python train.py --model="class-conditioned image flow-matching model" --conditioning="class" --norm="layernorm" --max_steps=10500
Rows from block 3 of a small class-conditioned image flow-matching model, named by matrix and row number. Rows with one number within an expert belong to one neuron, the router's apart. Each number is 128 + 32 x the weight over its row's rms, rounded and kept within 0 to 255. All counts start at 0. Numbers have three digits each.
After each expert's rows are labels from the 100 images, of 14976 (inputs lightly noised), where the router gives the expert most weight on average: "responds to" is what is common among them; "peak at" is the part of the image that holds the peak. Only what is clearly more common there than usual is listed. The data: capsule endoscopy frames (Kvasir-Capsule).
# router: slot weights (model.blocks.3.mlp.router.weight, 32x128), inputs 0-127
# up: expert up (model.blocks.3.mlp.up, 16x32x128), inputs 0-127
# down: expert down (model.blocks.3.mlp.down, 16x128x32, transposed), outputs 0-127

# expert 13
router.26:102141098152194074116167118110167147143142166125167114089108138057144183113132092103126168112136152127080111102160119155070093153148119109197163075096057143094130114119162081112131173150121077103101124135140086137138089174114068113104175155151097098157171130120133125117106116089095165100105151149168141137165164159146088123102146176180142105168108201103097181171080074116126106171126
router.27:123127120110131116110059176068105095114109187134176128190082147066121102199139060106111097132145154144180134110168157121107115142141139134156079093046056128126129113102151145203132131141134083149124121100098063144179131180114160093108110134129117143079108143151111126105112142083091096154149144160174131062101073141127108094190133178124103120139116192116137119125093123130119145165166
up.11:138121156147119133154115124158115103179118049128107047140134120102086161074144205123122135103118180204108140135130091147142130157136129112096120137163167192116161154179167142129070170140114143145118103197142136073124124107098112112110163171145120046130125151127136122130116116120151115065123100114112161123106150086144220194132070106141148121079168096182135107139148187120118108140078
down.11:105112120130100129122147158155118112089132138172087167170159117147097121125111149118176097055059127084069049178104120112102159219117142114102139114111097119159092185135100097140124150173095155134170133168072164119141131059109158156098124147134143160146066147095150108088207121124159132103075122163153138158113140119163123112110147141153127099149180139141138073060125185094119162175128
up.12:140103136131082118130120147130147118138096086166147139135191062144126115084063202163112101096111129117143132119087164157108151126096131208132112149176174111135162152164105145156098051096170169177140159161193104137063155133132105190168145101085137080109107134162171177175132143136177120105149134124110101156153110114064115183163183079116135146113155090149134139115136176145114103147084
down.12:096012139117120119133154131139157119135192143132123126156107167150179081110147062118120135156109130135165186142183165132165086119126096135136112138111121162090132152114056164157101140138132108133125155013144151115075119145109089124204079132162159120139158158099075088107084117149164154138131127107084080116196121136102159124144136125102139123137089163107159097167104077168171114138115
up.13:162117148135109133150107129125132097130088085174120135181160087143130124093090191155125101064094114160133129158094134165125159112113150187099101154169204114114185159170141170160084107098151169169144137149203110134078158152119118205149142113087140060097103144143155170193136158141172113096156118138101116131130111115098131180167153071107129155085170096184133116117147181128141107158069
down.13:103013146114123119139154130141160122133192145130126129164108168144180084108148066117122140163108138140170184143185166129160084114127101127135115129109117163077146151114058170155095135144129100127121155016152152116076120144104093118204089132154153118138162153098079087111086120151162153145130124114082088115192118140103160121143137124098142136144089169107157096165102077168169103144109
up.14:148099120134091138122122144127121154066121093142117115155193089157111153130118134133143118172144209123148130127133100139151127085052029112057128149153189226096111054215159143123104129162095125107081129154126126048137133130140117096153154135163133103183117104099117146094118139142198121180132111099115070144122139120113176118128056123152120147149139114153119123119146137117122119087149
down.14:114147164124131090119100100105121101160072151113101092068162162070161116099149125134149115066149128125118099123143139102106153192152133134102150080131066127119152148115092104107106106226097079095143174161059115146087167111117076109141078167134069149150110132125160105101161182170152158096131167063148134137128119144129140127098173190167141180139140143091128139131201190149141177108136
up.15:161066142108091141108125175116111134101099147115151177072141097184167115127131144129176095123124100097131139132106160156078119163069134173105108150116210144157117125089086129125166058112097162164151183097126117111114150138113135205189113099093138138092099107096195194160170192104186114153158116086090157118126123137092096106125216125135080156165137128102158120099150140142134125110140
down.15:127052102127094129105174143156173144130204140114130122114094141128157097131164032144142127125096106137156192152163138133132113092140085117104151189092118138132122162082068116143152139136154134153118144050136161125058111142089054163176073134136129124145175142088079081122074122124157176142133108085101106144170109111107168122160102120119154120116076175109153091145127067170165173119122
responds to: finding: reduced mucosal view; finding: ulcer
peak at: bottom right

# expert 3
router.6:202211129075115105156117195157163104111150098205067177146088133161051106115084089148102135136143115111153095146117131146146165133146137137080170151107145072124122179126139160142153093103109092175123188177139134110147109154146145148143151083130136130143123153122068156089144137177113130119154087103093126153073140121121093108106171123137076145094179087115128082073164152150146094112070
router.7:134190172083132128104155097101154085119102164200076117120085167119059122202108167159119126114155107168126168148149170093151111112137138132147107143120130151120135125091188182087127049133131150133141134077109137144095162111145098149141065096121143139102066136104079128111146147176119123154092124131136133078096046110171165114098160091132154194118182204124128077094100145126106134142111
up.0:127089240133110120135066087121127067148088143114126133127191132120127134186144156132159115067163107127132124143094109135153131115176142207093098032124126181099205112141196128127106178195078122132119078112141131090118137110114120161097105136069121156130154095133134109143121101102128087125094136154109139105136121126165104092132135125162101157137139156188073127151136078110086143115178
down.0:120085076112115133134154083180187134128125113162164182135076106149111106116107158160105149129161171136147144109152095105072222112153119123134164105154148183130118122160131112117145143103105164124095114169151128088142068152114148114162096133146135134175180105109115127067138076136080145111211169105086120153138160129171134110105156143132136129076199122142156080093120133136093191106232
up.1:124110151168166131121139095129067089106098115084158130155143144094135152135142133122097078079124149120108178132098102126109102169143094149189111132166096117079111150114085103146078141124107129099110060116106109161141164139128088145103120167077128154125130105159148102131119130091130152149144129161185255135188147115144121174160098148117162150129095152088021156161084116120150165143115
down.1:120112139172124158113125103126087090115082105097145141150087130158088135095084185114111148118115137126174094058153199150130157122105135088047114040120156155097173120128118158123083110073150115099120154179145206140131071040123117149137126072113124125081105118103104114089124114120143106098140120128163146111202118131048088169096119154191153109140143157142118121177122147139126143147161
up.2:120127106156181123143181147121115101085145105124151124202148120095110156104114111103104095150194174105154156102135113115099084181113072061136144120159093117133082140154142095152108095079106149107104090134143098140136121201111086147159143144129139104122152110154124146127143156113145161183092132129165194161188181167098141162191105152082189109119084120060130169121072138141174140209111
down.2:121107145155118156111135121106088084114096120081149128153095118159112116096094177109120162098105129132153098055146223173139123130093133080045089058126167145086139118140121154136085089100162102088130151142147206171143104067102093148135173066122121132060066125119100127105117119143140105106114117124166141130205113133069101183097130138203142106126123151138111141167104133149125148168113
up.3:097165079125155127114154135103116206128141149125122134127135117122113112111079110075077145235081168132116150138181111133094144161116122138168150157105122104140064124150026133111138099082145142096124111127090133139140111130126151163134122115105104117101055107136105151127139191137053182127144122120158252113120128134111107216119129155072129131101118109098125120106106152144131140139082
down.3:122199138150125190133065196090064113121113141112164086132122133107055175136141109141164100120105113143127108092130147130151076122126127140119163159114068106129189156128103191146120139121157071177194132186118115193071107112117120126075123160107164155067156113149177129157126150166155108141086031127121144075160126144102080110131113133130086118157112140131100184143108125107094118119123
up.4:131130101121156147076173100107083132133113152106138165115167119109094099195112135118172040124078118111089156108109153126088097165114131209209096194132120106102077117069047125114119096075094107124144112078094125182116146139143100147125076148083107184161097099120125136154133091094143152168136116137191149109164110150139094136154101132135172164140103164079095144137096119145102175145107
down.4:090111175140115155142125105121109091126085121074115139145124127142065140099121198151111106106043143131183083113105143106132136125097134122096160092090135158119206102098124173124118191125069125150112149179161158116089033053123144151127040141118110112110099149096105111094131102147140103112134083161173134083135136121136097152097116122080114188174131145141127112199166170124129149111169
responds to: finding: pylorus
peak at: centre; middle left

# expert 10
router.20:203065126128092109166120096144158224109104114151132112156119122175141120113080146133104107142131147134155090164171122156102155134072125124129141186137165184144132190142166150112123077131132099112072039132179177058110137086141112066149160072136164105097146130089168134155142159155199112131155131132131136137155084128107213134125163093134187124114144103136120115104129163129112152102133
router.21:115063097138116145144145116111140101106135153089139110123156120171169119074082181081105091127128105130149115125145177145058144120118131155168139099159167128116118135155165139081138061150101168113115028086144225062124152027122100137119123157114127127092086095147183124153144150126109166115148126161130147082188137155096183126133144127120199133097141087124118120127089142139087149091109
up.12:117097148142129120133144159173080147141161146065125125116106081125126138156142129090126150129105166131067120155092173095140139089150141057097105144082125098126135160124165140152149181118124208151104127125124123141205058139105172059169132140192176082072047128148115165155139125087100096111140105120091027100109157121092125133107122180134147126093109112117198138128155129118108128144082
down.12:119126098180100163130122146143082131118131080143096146073101127099160121125144112139131125148139081080143119136131089125107112092147131255115167150146183120131116183112162088121123138120176158105114161149109173121066152115126139160134134101140073115066112118081111190140142109141136150022163054128146134129123064127138114113126119047127147155096130098125131196139203130152102121121126
up.13:073139140094144157157104140110136095193146124143123111113132094113112133137081149121111142160099120146190139165060158148085113129188111047115115097124122125108137108087090122143117156096122157148134134127073133144133119119098134088139104144255095061133138122212112145159138099133104112100047088113113101145143149132133128158147109125089112105083109124152219144143091101097129137156165
down.13:136190132165076132131104199087124073143122129136126123111166128132092183137148139126138098134120120080129122125185027158092135125137127154141135110119094148123151128098164119056126162124205043152139150151121134099112074029133069110126094107114173134074197116102113141199125080171154113101149117125147115100159117141145129136059142105121113091146109139143127170141086087130134109152115
up.14:106149095061145142128120071164186156192146172128131114160115136108129133149096159088171153128138195178157136138200087201103117120055133172122137138111119131151120185088157119087156127115200110094107122088112115133131091147129169040112101110169108074104117158072078114137105120126182156124047143119149117108108106138123135163138150142092114098096143130141117122106084081121125135157190
down.14:086179150098092133148128125086133057165136068170115114118055154148145160115137137171112142122130061089143118101111127128130169113093147164113152091154181087144079166114140110140102147173168111107122195094140097057125097126114096152198150097120162147101116127146093104192119107201151177145147137144141065121127109136162136105058137090138147107105135178145174124158151140094169130066080
up.15:136133104074129058157085131134169141111123137171095114135091176123139126126131113152147187127125166088136126123171079142145177099049146137169161103083117115132097165114044126107154139158143076148121099171162126137128090121154169152088162092051129169063164158109117078083108169173129143138143135114147238155100048139163125132135149130143104119124172136120112083083130106109135130111147
down.15:147087161044142166108093114115103060115130122133097121205139137154157121096133077159105097130129096113113123137073195119201151129106126099133179098136107110134110156147088138141114140134129086146154115056146146191163077121137067078211176143128084154106105131083117124149122141147117107182068172134117133154117123105171091151134116129122081141123163144130147124112052172099156198107127
up.16:110125131120129178111092042133137085165123123139168130152169120118155122120101152154152077142125104153182145105132081179065109151131125214145095113198126145098128084118175097139115138127156070086149117082108124115068185136112090106093091132098111131235177153097117116150125140124209159144084150126143143148157154138141137162147125102120105119141124144142064160160088089115094136128197
down.16:101201132118147115144142117108126101157141082186179127137105146177123155121144189146121165112125180144120128134156143107104143146111119047085153152123172150122096067120129131096066105174143111123124144128171119052117044137121113196170126090108212121191110135220127090170126114110115169159183129118133086104126087152086141135093113125139158094136134151135152120169122136086169107150087
responds to: finding: ileocecal valve
peak at: centre

# expert 12
router.24:106108146159153096114081102092091114155100162126180134160084144067133122158152078108120150158171138158125155111150142112114126111147116098190097117082001157109061118106144158196128125180118108075132097095111104137152155198122175091108096172121123095110154161181134115140128135100083104141135120131114100095098088156115146106176085177079107177140145174137166102173108126133122151172101
router.25:101109084120169093113159123184143138079118115080161092091088123083144160133139067098151172121141121072104121118175163156046081147127117146124170071091080125135080128111154059109100176107165082085115105123122087140148097175120128123116159155116122164152192092125134136110121130084161150163130127131144181178148146150127119149121096177170140088149089186068077162174131059124122109142110
up.11:125103056123102150137082116113133127133152139129131122105123131189132084117148117141174108129090119119148077118121155145136152049086207111158115141130207167154193161187015123120136111134118152154110103121136195081137112050097150116130118095191150124142128157097122125142175113136166123134135125115157066122130127133131117122172129118115145110220122103127152128101199130065107106128161
down.11:204193122122145056094159186141158101122099072185138065133168125139142156114154142149123097103146130132140132152095121154101111156140109123106133166084190175139139128191078091128131102106133105150123136109165143214124104132111123069154068090145104141112142095181106163134142135173120109122149115161090152114204099103134086061126171145081171132108131090114059132155137129156135098172160
up.12:123124144186120169121151089123132146106145150132118105141116157076122080126111109122073131065048060102106054097146126086177143165097255149166127158119083123169121129192180125101118095148087132112122137093128098152105101133086123089130116137119147131137140161124120117121138167101130140138220133184168133097148120121133128161141120153105158146194148137100130131111135149125098085148079
down.12:162125129132074145176139175073122129180115121107134126184109101169183156113132061096142084121136138123112144119172170142122068122110138166104107160107088111088130180090107167158141130111143142104146168125207150102064146106090190131128153108123139124124151147110197100129116067146149135147151148128135122181145142146179140165175161090094166153114104165088105129089160097096131065156231
up.13:143142216090091164098101140135101136130122133149121165123145146149135122139155143142200110177179172130171146117076151168096111078124000121128112113114184124083091146070085123131180147126173105155154128129111118099130134114178129121104114097099102120094111168084131117110127126155172073131092129119087145137097122142169105100124146109148146126070134132147142108106113091133129179103158
down.13:149169153130163100067121069234098127054151119129129125126093146095085144139145159153143150133134143121166112098057110058121126150131097104135197124135153143154156087206153088116134118099090126106119092127073094177143148171129110128119098134107073153163140058159087100145151120108084131131163103175127110154119110094189119084113074120155120137122130117191185144104087139114153161107109
up.14:097117083124140011169094126133139137153141129110129084165102093075123132132124093137060147134117174141118183120146102081128138171110160122150132160123058127160121157171048145145084105124150123122105168136110126202113131133075145184134146117147166144127155066192087120116165154131070135112152130063153147125142124076082137164193125137122048110116101123115125127120178107151100099149134
down.14:082123116154170147183146037119089134136151176153150143126150105143133069089156142111183138115112153118116129127130121151133132101112152120136116119144099129131120119110128146150154044126142132142091146134109127072122066135151111085088137116124159108131076141118096228192135150082076175043125129100109133182142180229166139147083104129191111100175111113107132116167079130143120145111162
up.15:145145082169117141131199120129102122101150148121130104135153137138127067116126165121147112080020098115127105128128133122152124174136228168150141124176131152139165132134149153115110126136055119127123155078191129133112087128158108218112118160093127128138117114078114104137127172105129179131190155177162145107177149080128072206139179135122119156119128116109113185132134131137127076140052
down.15:166139138109074180121151199113119159139126161119128127184107119157160160101183067127147118118159154131136148089187165134121116153119145115102145119147089102078122205085074164154157132087161170121115124119169130122095160112101173122120088120112166138152134176134184140145131076145143054164183168135166122175183154117179119157123155105122168173094120141129142158147173101075101091153216
responds to: finding: ileocecal valve
peak at: bottom left; bottom right

# expert 14
router.28:112109122170176133167128078069167157121116119106162153162176088103153140136146177149112089111128140126148164112103131140122208124140114184153060104169171159120085126142120097190113183062137151100101104067133057145136063162148095155126054171127135121160192119156152122152148131059175139148122134121092125156164176093117118129124106158074138161152115089139139184177132141132103153116117
router.29:086120085084123138101208098178216091125151154097120105111127176127117152106181142069130122101139150116120115071138087117090109155124115174140139085135092122112125151122121069114114193099188132132141115126193101142135110093119183061078157155126131141160184120079124102077099129058172150136101165123077181149138141141148133126132134201111133178116129127112093123178075115167114137128158
up.0:097157164085086079125148131128105115138164172124123130091110124067154115207113125159124124062173084127114084117107113152114102255088172114144119145115113120119094109048115129129151113128141147170106150121141142176142081073075116123155125125147198124123133165163125148112203149128165109102131121110117121130128114083110118084164150148126131074114105135128168128128103097111140160161217
down.0:067110142119109139180166098042116129148208129082132116153090085134104091099195132089093096101146159139084168137135136084089168129082101100084107132143155190119123094091164126146170146149159093160156082117122130114133101101117163149185097151150137105078203119089114144154099110070114183091136174125124121113187150186102083151148182103117122132142131112113114094160118092088132152088122
up.1:148131138059105107113073156176112119222137150151110123102105174150113094143143108109142160157130134152072094107145135129125114088132143120128162181106121090131153199090111177070166107155148095155166132155109183090115164101124173109083149081105094106073096142108118079087109079159058131075131164117142193084106103137171103135100166110156071101060165140150113093096133115106131108138139
down.1:146171148118146128149177132089179127144154121156144120122165155138208082192134201129104120125124145131123126146118078136144204117145161201090130130127125153106134098138098094086084193191125096162110135060144135125163127097169084132148085138182159134152099082132133114105142141113118106123112091151155085037182127136081128127121088120144108234162099131139160131141124132143174100156107
up.2:129080144177136106110128135105082148090171132123146127153120116126166115140119095125106151149181122125163153109199180084165118167072081069082136095130122133147240149218143095134085144134142078097073082120066049137091111147122119141125140140115140123132110116120158127144164150139124153147111107108164149108125110126116202179079105157177119121118100131106065128126162091151094142093077
down.2:147169127165115101138136124148136119069110141137139146144150134147201176105060134162136116141147141102120137149118137127156133147107152113098169156186132135109144065152068161086066186153162125175140150101194139179103129064169116147085161136162116163163145120112130098081169101137144142115128098155187068061215115144139134113094102138192113146132083110191203152100132114140150137159135
up.3:148111116146116167165123124136139163112112106124140024108133119124116159073098134068084138037062144132062105104137130108134134125065189121145127147139130204194112139122179181121120118129090146118117096133214153086146202138169116092108135130175137128113125124088158117136072105120117137146165125152129038126127133107149142127138102110110138142175150115142179130142116180126096083176126
down.3:127118189106112119137115147097106084154143102143143116085152128158188091164138129072120119144076075154132108193112140111149195064117111155127109119000196109150155154117105171092140108096116107141131167137136175129117144144187083154105146125127158119140097122149150119139075184132104145139095090162111110145083079129151139194135137081084132095135120141098088113121171155212114090125122
up.4:117114141095093094120182133126126108123138160129116156115124100054142081180053122155087125062132068125102110145106078156094100219163145133123124137118115146097134088106119138138139088138156128165186083127108121100139113115124128151226135127079120136114121154164124237147165148132129118120156086067134164120133114114070068075180164130127104115123101141153069122128105145091158134134174
down.4:103102141159142089177125069077184128137132125067124120129046165157087162142092144132110108136137115153133129123144125073117172146093141145096148121155098135138121169074122116097156169124113193171126133142101113139163130143157091150204075174153140098050204158103090086128145091178159122074170116137141139129136138155100048130123111105198100147137155124148136125117141097069104111066112
responds to: finding: pylorus
peak at: top right

# expert 2
router.4:214109154116146174124138136110131108165153157099113146151129126121111200130170137105132114132139134127108163126044108142183166143128129067154128179111104152139170159165068109118111134101154088160119146132129078138157133159146133099139163164196131051173106117082134132134150064126108135095112108128098052125108132137122157163136041146102224131137161120196179103112167144167134120141145
router.5:115155143124077117142112135142093118033130106126131082129154139171133099136147131180169152142126106047088136125173157151203142153141130174140118147133128096160115109107173091129133167177069138133103138135171108166097142137114123172083144100057195207170118142093129097108128210154175126168130116131126186151113128084147125150132172109137089140155124136052084134119180097112150154097101
up.11:128179107071183093159118173128183146141163161140134122111103101051144130180095083128102126076158148114170149081162139165045123146131100115202150098086064183078114184090105083127162100099123171140117188128115070122169093164121111107135128136127153141084171155163101142093112108110149147128152144137136134108147136085122120104161138184125115155130116144124131151106068112096061075158104
down.11:144194114162082079111108091134148209160111111151134120097107095089130168122137124120217170143119121116206086148161088137070149116173134166133146186189124111154129067105120114142148136142152132116112099145106105134139221185149150163100120137054097116136139135090154119146144162105105116154132079123119188150101138104173172142104147123136165115064119133113069155093167159164149096132135
up.12:145124074185116105142176151098115106138111155118125124177110114120086138133091158104091092179131080103137087150127125141126108118129161124126132142113119178006122131139177089101214108138020136191169098100129130131133127128089152151174109139128108123089091255084101162136143124093141131107119128128138139108143096166101120100128128137126202139125130134141121133131138161139081086122124
down.12:105144125157186164105143146130068113103097108183143141142142108121108130118134084116162089153120083146109101150062191081131123136104121071122088125140105164156178101045140107176138067130129126161107106139159115124086094140132118107145144176132165155074171092224134114134133109101022144159116140125164125179136151104127123105091124109116042138149116125129142181069158094117146127130077
up.13:120158110086180080182104141124188130147158160151137132133092118057155140154097072137109130089158139110182173089167123163044140147116107132220146091091058170104083175104115067138153106122127179133120168127111057135162080172128115117127131139124152141063183128153124132114107115118127145121146123150148137108171125093130104123175137178134121170126126152130129151105059098083083093157105
down.13:162190106149073075111112099138151211155104115141137123089101106084122166127138118115214179146129119123217095141158111130079142121181128158134138174181137106139132066118138122124149139133149134120117111150098102121138212190148153159093114133053094122146140133084163124147137163102108117147130080118105198140100126114172167148116154129133176118063138139120063145098164172172142089131130
up.14:137153073200104061172194173072127128144136150138114125155110136103047127148101142155117080146113090096182077104140105142146118131120146132145127150123117174098087135128197115117174108146041139181140106098161117116116104110128173160134112110132133111086116202141050142116192142109095126091141152131159135095167081148091106115137157128126137137133135126149158143108136210138044109110102
down.14:095120151158145130086122104110065115092077165173154148131141159132116125097182105143136116135122095145101122170035197115128136124087109041098130131148108188129183078108171105154132092115118112155151162121161120183069075143139136098126096180134149161124149107156131137175133131072085112182110088134140123237146135086103134114081146105113142145107134142161129158102144097111142130181072
up.15:138079145146207147125166118142095076144120125137145148115107123083168172127155116110086138139171191140128202127129126115153113143152051089133093094119106129159098093095189140130082134108165170104079081117118091108137125147115080082150115198172128106200118149154192145148132108116120104131116110170118067106164131130112152086136072136152155119182132159133200130165114115133176154207130
down.15:120125175152117122112115140093145086154144145153124164178160124125123044109124124114097123119136125149101170130082107109103136129070135126105160114129121168134131161075051075100128200116127125130110099120102148188146169103134104168134106111241165102132122101085114139139116082123134080047139142132159007130113098160122104130088099128119075122127118105157211090148133118121101153115122
responds to: finding: ileocecal valve
peak at: middle right

# expert 9
router.18:093140143107147147116120138085152108123203144096154129078080178092106175153143155142092071099134137164131205084122054121090115139159137092156065200133053096143120175055166127129141111132148193127128135111152097133145145146159114096108056174126091129161072102117109129110140154131178104138103190172174162100141123134108175151132126167105134133121122168127166109101132165136122185143152
router.19:179117148164143158114164102117146123121169173164087141096105139085168145150123184206140080115102103160154179117122089109169080148123133096099089159176083151145134126161157110088116139133128141097102114095111048154067137191119071154146066179112131128140082131175151119137123134170159090147110140152181134079139121104174118073117145109201122147135155184118175148075096076122127146158139
up.12:121080095123099096144109192133107122118122122098161101094160135121119104163180116111131148082160159133067123049142149104057141168158104146146148050115108118087160055113104099146118120171189099142179086146150146146147119113041151129137150111148149119133151171116127106103214143110102163134147155060114073144130162090131132140164135167112093119205132114169118146155124151157092080115164
down.12:109152148132114170137164148083111148117059118123113132158118113103167099112143191107137157154145147138107133117164127136111092121125117168086118030128116133126131123140096106118140141074113102173131149053129139116192194070132117190139063131154131122118090155133211176098124120061130080097132133136123110116226135128028142157087133131105124181104126128135119109097109121068152127162125
up.13:172129142149087137117122084146076142011114150144113098098121169148146030087152128142131119115118107082104146142120197122129125182134128129106115129139170093124110103159094116129110171115149131110134121110127094178118142190143118129133122132088128190132131150168142088136143220127170120225181106116134064121108131099158125130142146101142156177207152140060125122124143109136121090109090
down.13:189157107146119089115165128143121169125149114106139096147136132159086157098111106079166097153079169142066103099149157048132166125145039179082124168121128153227092100117106116139103161157160170130149167172139202165157109134153100116128150139129125141135122106131110134111103169115192173179131141089104121094125100143197083099127170138105139110173130104160133132139165152136160162107057
up.14:118088075105091091145100149121088203136107123093151134137189101171152100118162094093094156144154195097071107094171165108066157116031099181160154069097143132105122108129114126158150102151153083154122108151173137095158115155103163132156163091135181098092163119098158142133178163096115153152149147081098106156134168154105123168127180156089084117169112101140093139165128150132120079092110
down.14:112153144121130191163138142088111146124056127096150140124112108138169071113147171084140156181133145142119099105158152148111100142112127175112122039119138145128139137139113107155118120074113085174117157073129145094196196123133122207146100133167142125121067154142196172079100126142146096119114124151108106139186128120040119162087134138081122215129128127124110117111075138058139113169124
up.15:071142184164128137201118049155116119171130119126120036154140145065123145098138132102134145179100165136117142129128123117186130054126074122154131115134181126143118149090125135126132160086018125126144140133094127177124133127202118128121126132139130125069130134117148103133059136130091129061168099169125155132129108054143169129096040111132142125109136131172133108134119139126129179103095
down.15:052160214174115135232124116069110134129129153151116121154131102091139152135189178071152104177230120136084120146141168138109117191138120161103143118119123186129151115114112145091133120082098101142134151095082096070169151131143086103136145163113114143111120123135162147080153148116115060106146113134145117160144110143106168185069146073118154122159130158139113098152150158091121170130146
up.16:188117135169096127110122094102088158102127125122125073131157159172120146148162130133159151179114197114157136107131138150092121050070059117126116104128126238137137138135166118132134162142092116100052130125152121000140139158118129056118132134173151111135128099077123117122153099110151123177136126169126086128113073126135191113107085152130158125189136139161128112153132136116137143099175
down.16:142116087082134135131108180143125046144033154100140092141155142138149095135149138089114097116155082181109152138148136152132064066149153142135118167176149162076140153141100117121135154126119133174134137082111154162158173091053139099188124152136041127145193089127081133191188143081105139142151113138114126101081157113156140091110161111155120078122152126139117185139141151106087091121090
responds to: finding: pylorus
peak at: top left

# expert 8
router.16:087150121160166092091128080147122151103145180105098131142084123094119091176064130056074156139150132125100103121166165114128141107127156112082192102071119133119138132135162139073180038097111142145110134109072165132172066114135168164138069148127102136152108118098089136104126148088137176147117152112109134063120107129163111089085103196123151134109150083083115081056126111137135095146081
router.17:195175130133098086149067126151137107104122044208128149108123099165045109116056082202119164142121103127141091162152181193122153110140135138090128114171167098131126156133119146193127106140120098100134145175132148122081162142143089185118161068130141129162153146117091127118125169185082097164130087097106115197106123125094131180150151060120127098139126114130139140118125114123150089120132
up.12:183134143074131133170122196111170104156127111142122163111157090140133130117089083172162103143114116171155128133097086121118140145109116149126112095154137133143145152111100135179059151122095133075130148146176127121106151135138083094156177120228181058136171148140148161149149072155092074117139129130118067158115185133096111146172115112152081122116091129178232180150117127096072131107152
down.12:142159150127106118179078149086131126160189080124196124084113190144155091147103086126096166115134099104080115134143103139112155127103142153128158134139146154127126146097134145130091136109099181203148146153123158096155153104125171143096157125138150104100156139038161117155115083154173183110153124114047128040148151138194175091130132137124120074198139129090127166134061158149115087104110
up.13:118153103143168177112108111117134131114128133135171141091143214105117127124211089137128106149146124108183133088164168078155127108144122106115133142135128100178156108197153094123142132080145149106165138127114095148138134196165095070066093127146073135167152092160122056092118129121161165136161168104090019146128133149175125152121125136133181159160147121126124125103095140177198141185161
down.13:134091172141162090136105196123082134149118199126105146157091113151087120184110112053138139113135162110087122081129187138123154093077124033128126149144156118105113089120140116118098115088091137184154140136131119166143134122108127154144168127126064130103109121186138107130117067117142180144146121136164120037196084137133111058108159112120119104182127139139127164199104200100128120141118
up.14:121151105091144079180174169098170108095141128145103117181128055120110129175087112120121133116086110146155121118137127134090120126117112175106151181102124097182078112174185154117140059051081177183153192132127126196128123133153122180204134115107191132108127111123116196132166162141143116134138136116083182117156112098082111097161188125128106149082116126085115128095101146129103112138079
down.14:141100133097186102105129157196125045098149079099108075182146126124143150157170109170146148161118151125135114154176150132173112126147138121094138155164158117133101071155077090158192092166115094159102141123165134211072164150159164130122108097120185121165133113145086161110159172102100100171137110138157149053091103092183094096144118123144173198117127155140134115096104150144172148162124
up.15:117162143141096125112075095140109107136148139119141130104107212150142124115159178121090149192147156163114102100127150147144108171161154078108134089125141154038146170102142107113156176158132118158128113134112136074153118113130149144038124121247064076145121217085103054092064125132137155120107136125145082125081123105179127121111125137115125117120171113109177101125148116116151132124122
down.15:105126099089116179099186073121128197151107124137098111076166098166091098161151162171175143135122130158142140128074073123085164171154118136156104159098095095128127195128133097063158139191137101098127114099116089117136118142136141115156117194145164145160096135135139125074116219136110075153098131108140111146090132143104150182150144145128125162089115094105138052131211066134082132126127
up.16:103181127100150130142086102082138093164152155110146166079132206132155121158153147116121147170118135149156126106118159159145106134136158091102136085118135110130146173090098109111152163124088122146148135106101127165162107145158139124052100129255098072112125129128089059093108071128109153106128155116133055122097138128186089109123098145109159125102145116132167117117095074099118145181173
down.16:106056146104094117149083057127146136189114204128123113161178135137106105154137160158169157125145165127111131124086088130166154111114135099150154173072125111106133140114213147123175141148145105170137114137125085154085071161138100127173100135124164132146110127157116102107121153099045074188110146151133125132121083127118174105122169135110066056134093130080129143144229133147110084126107
responds to: finding: pylorus
peak at: bottom centre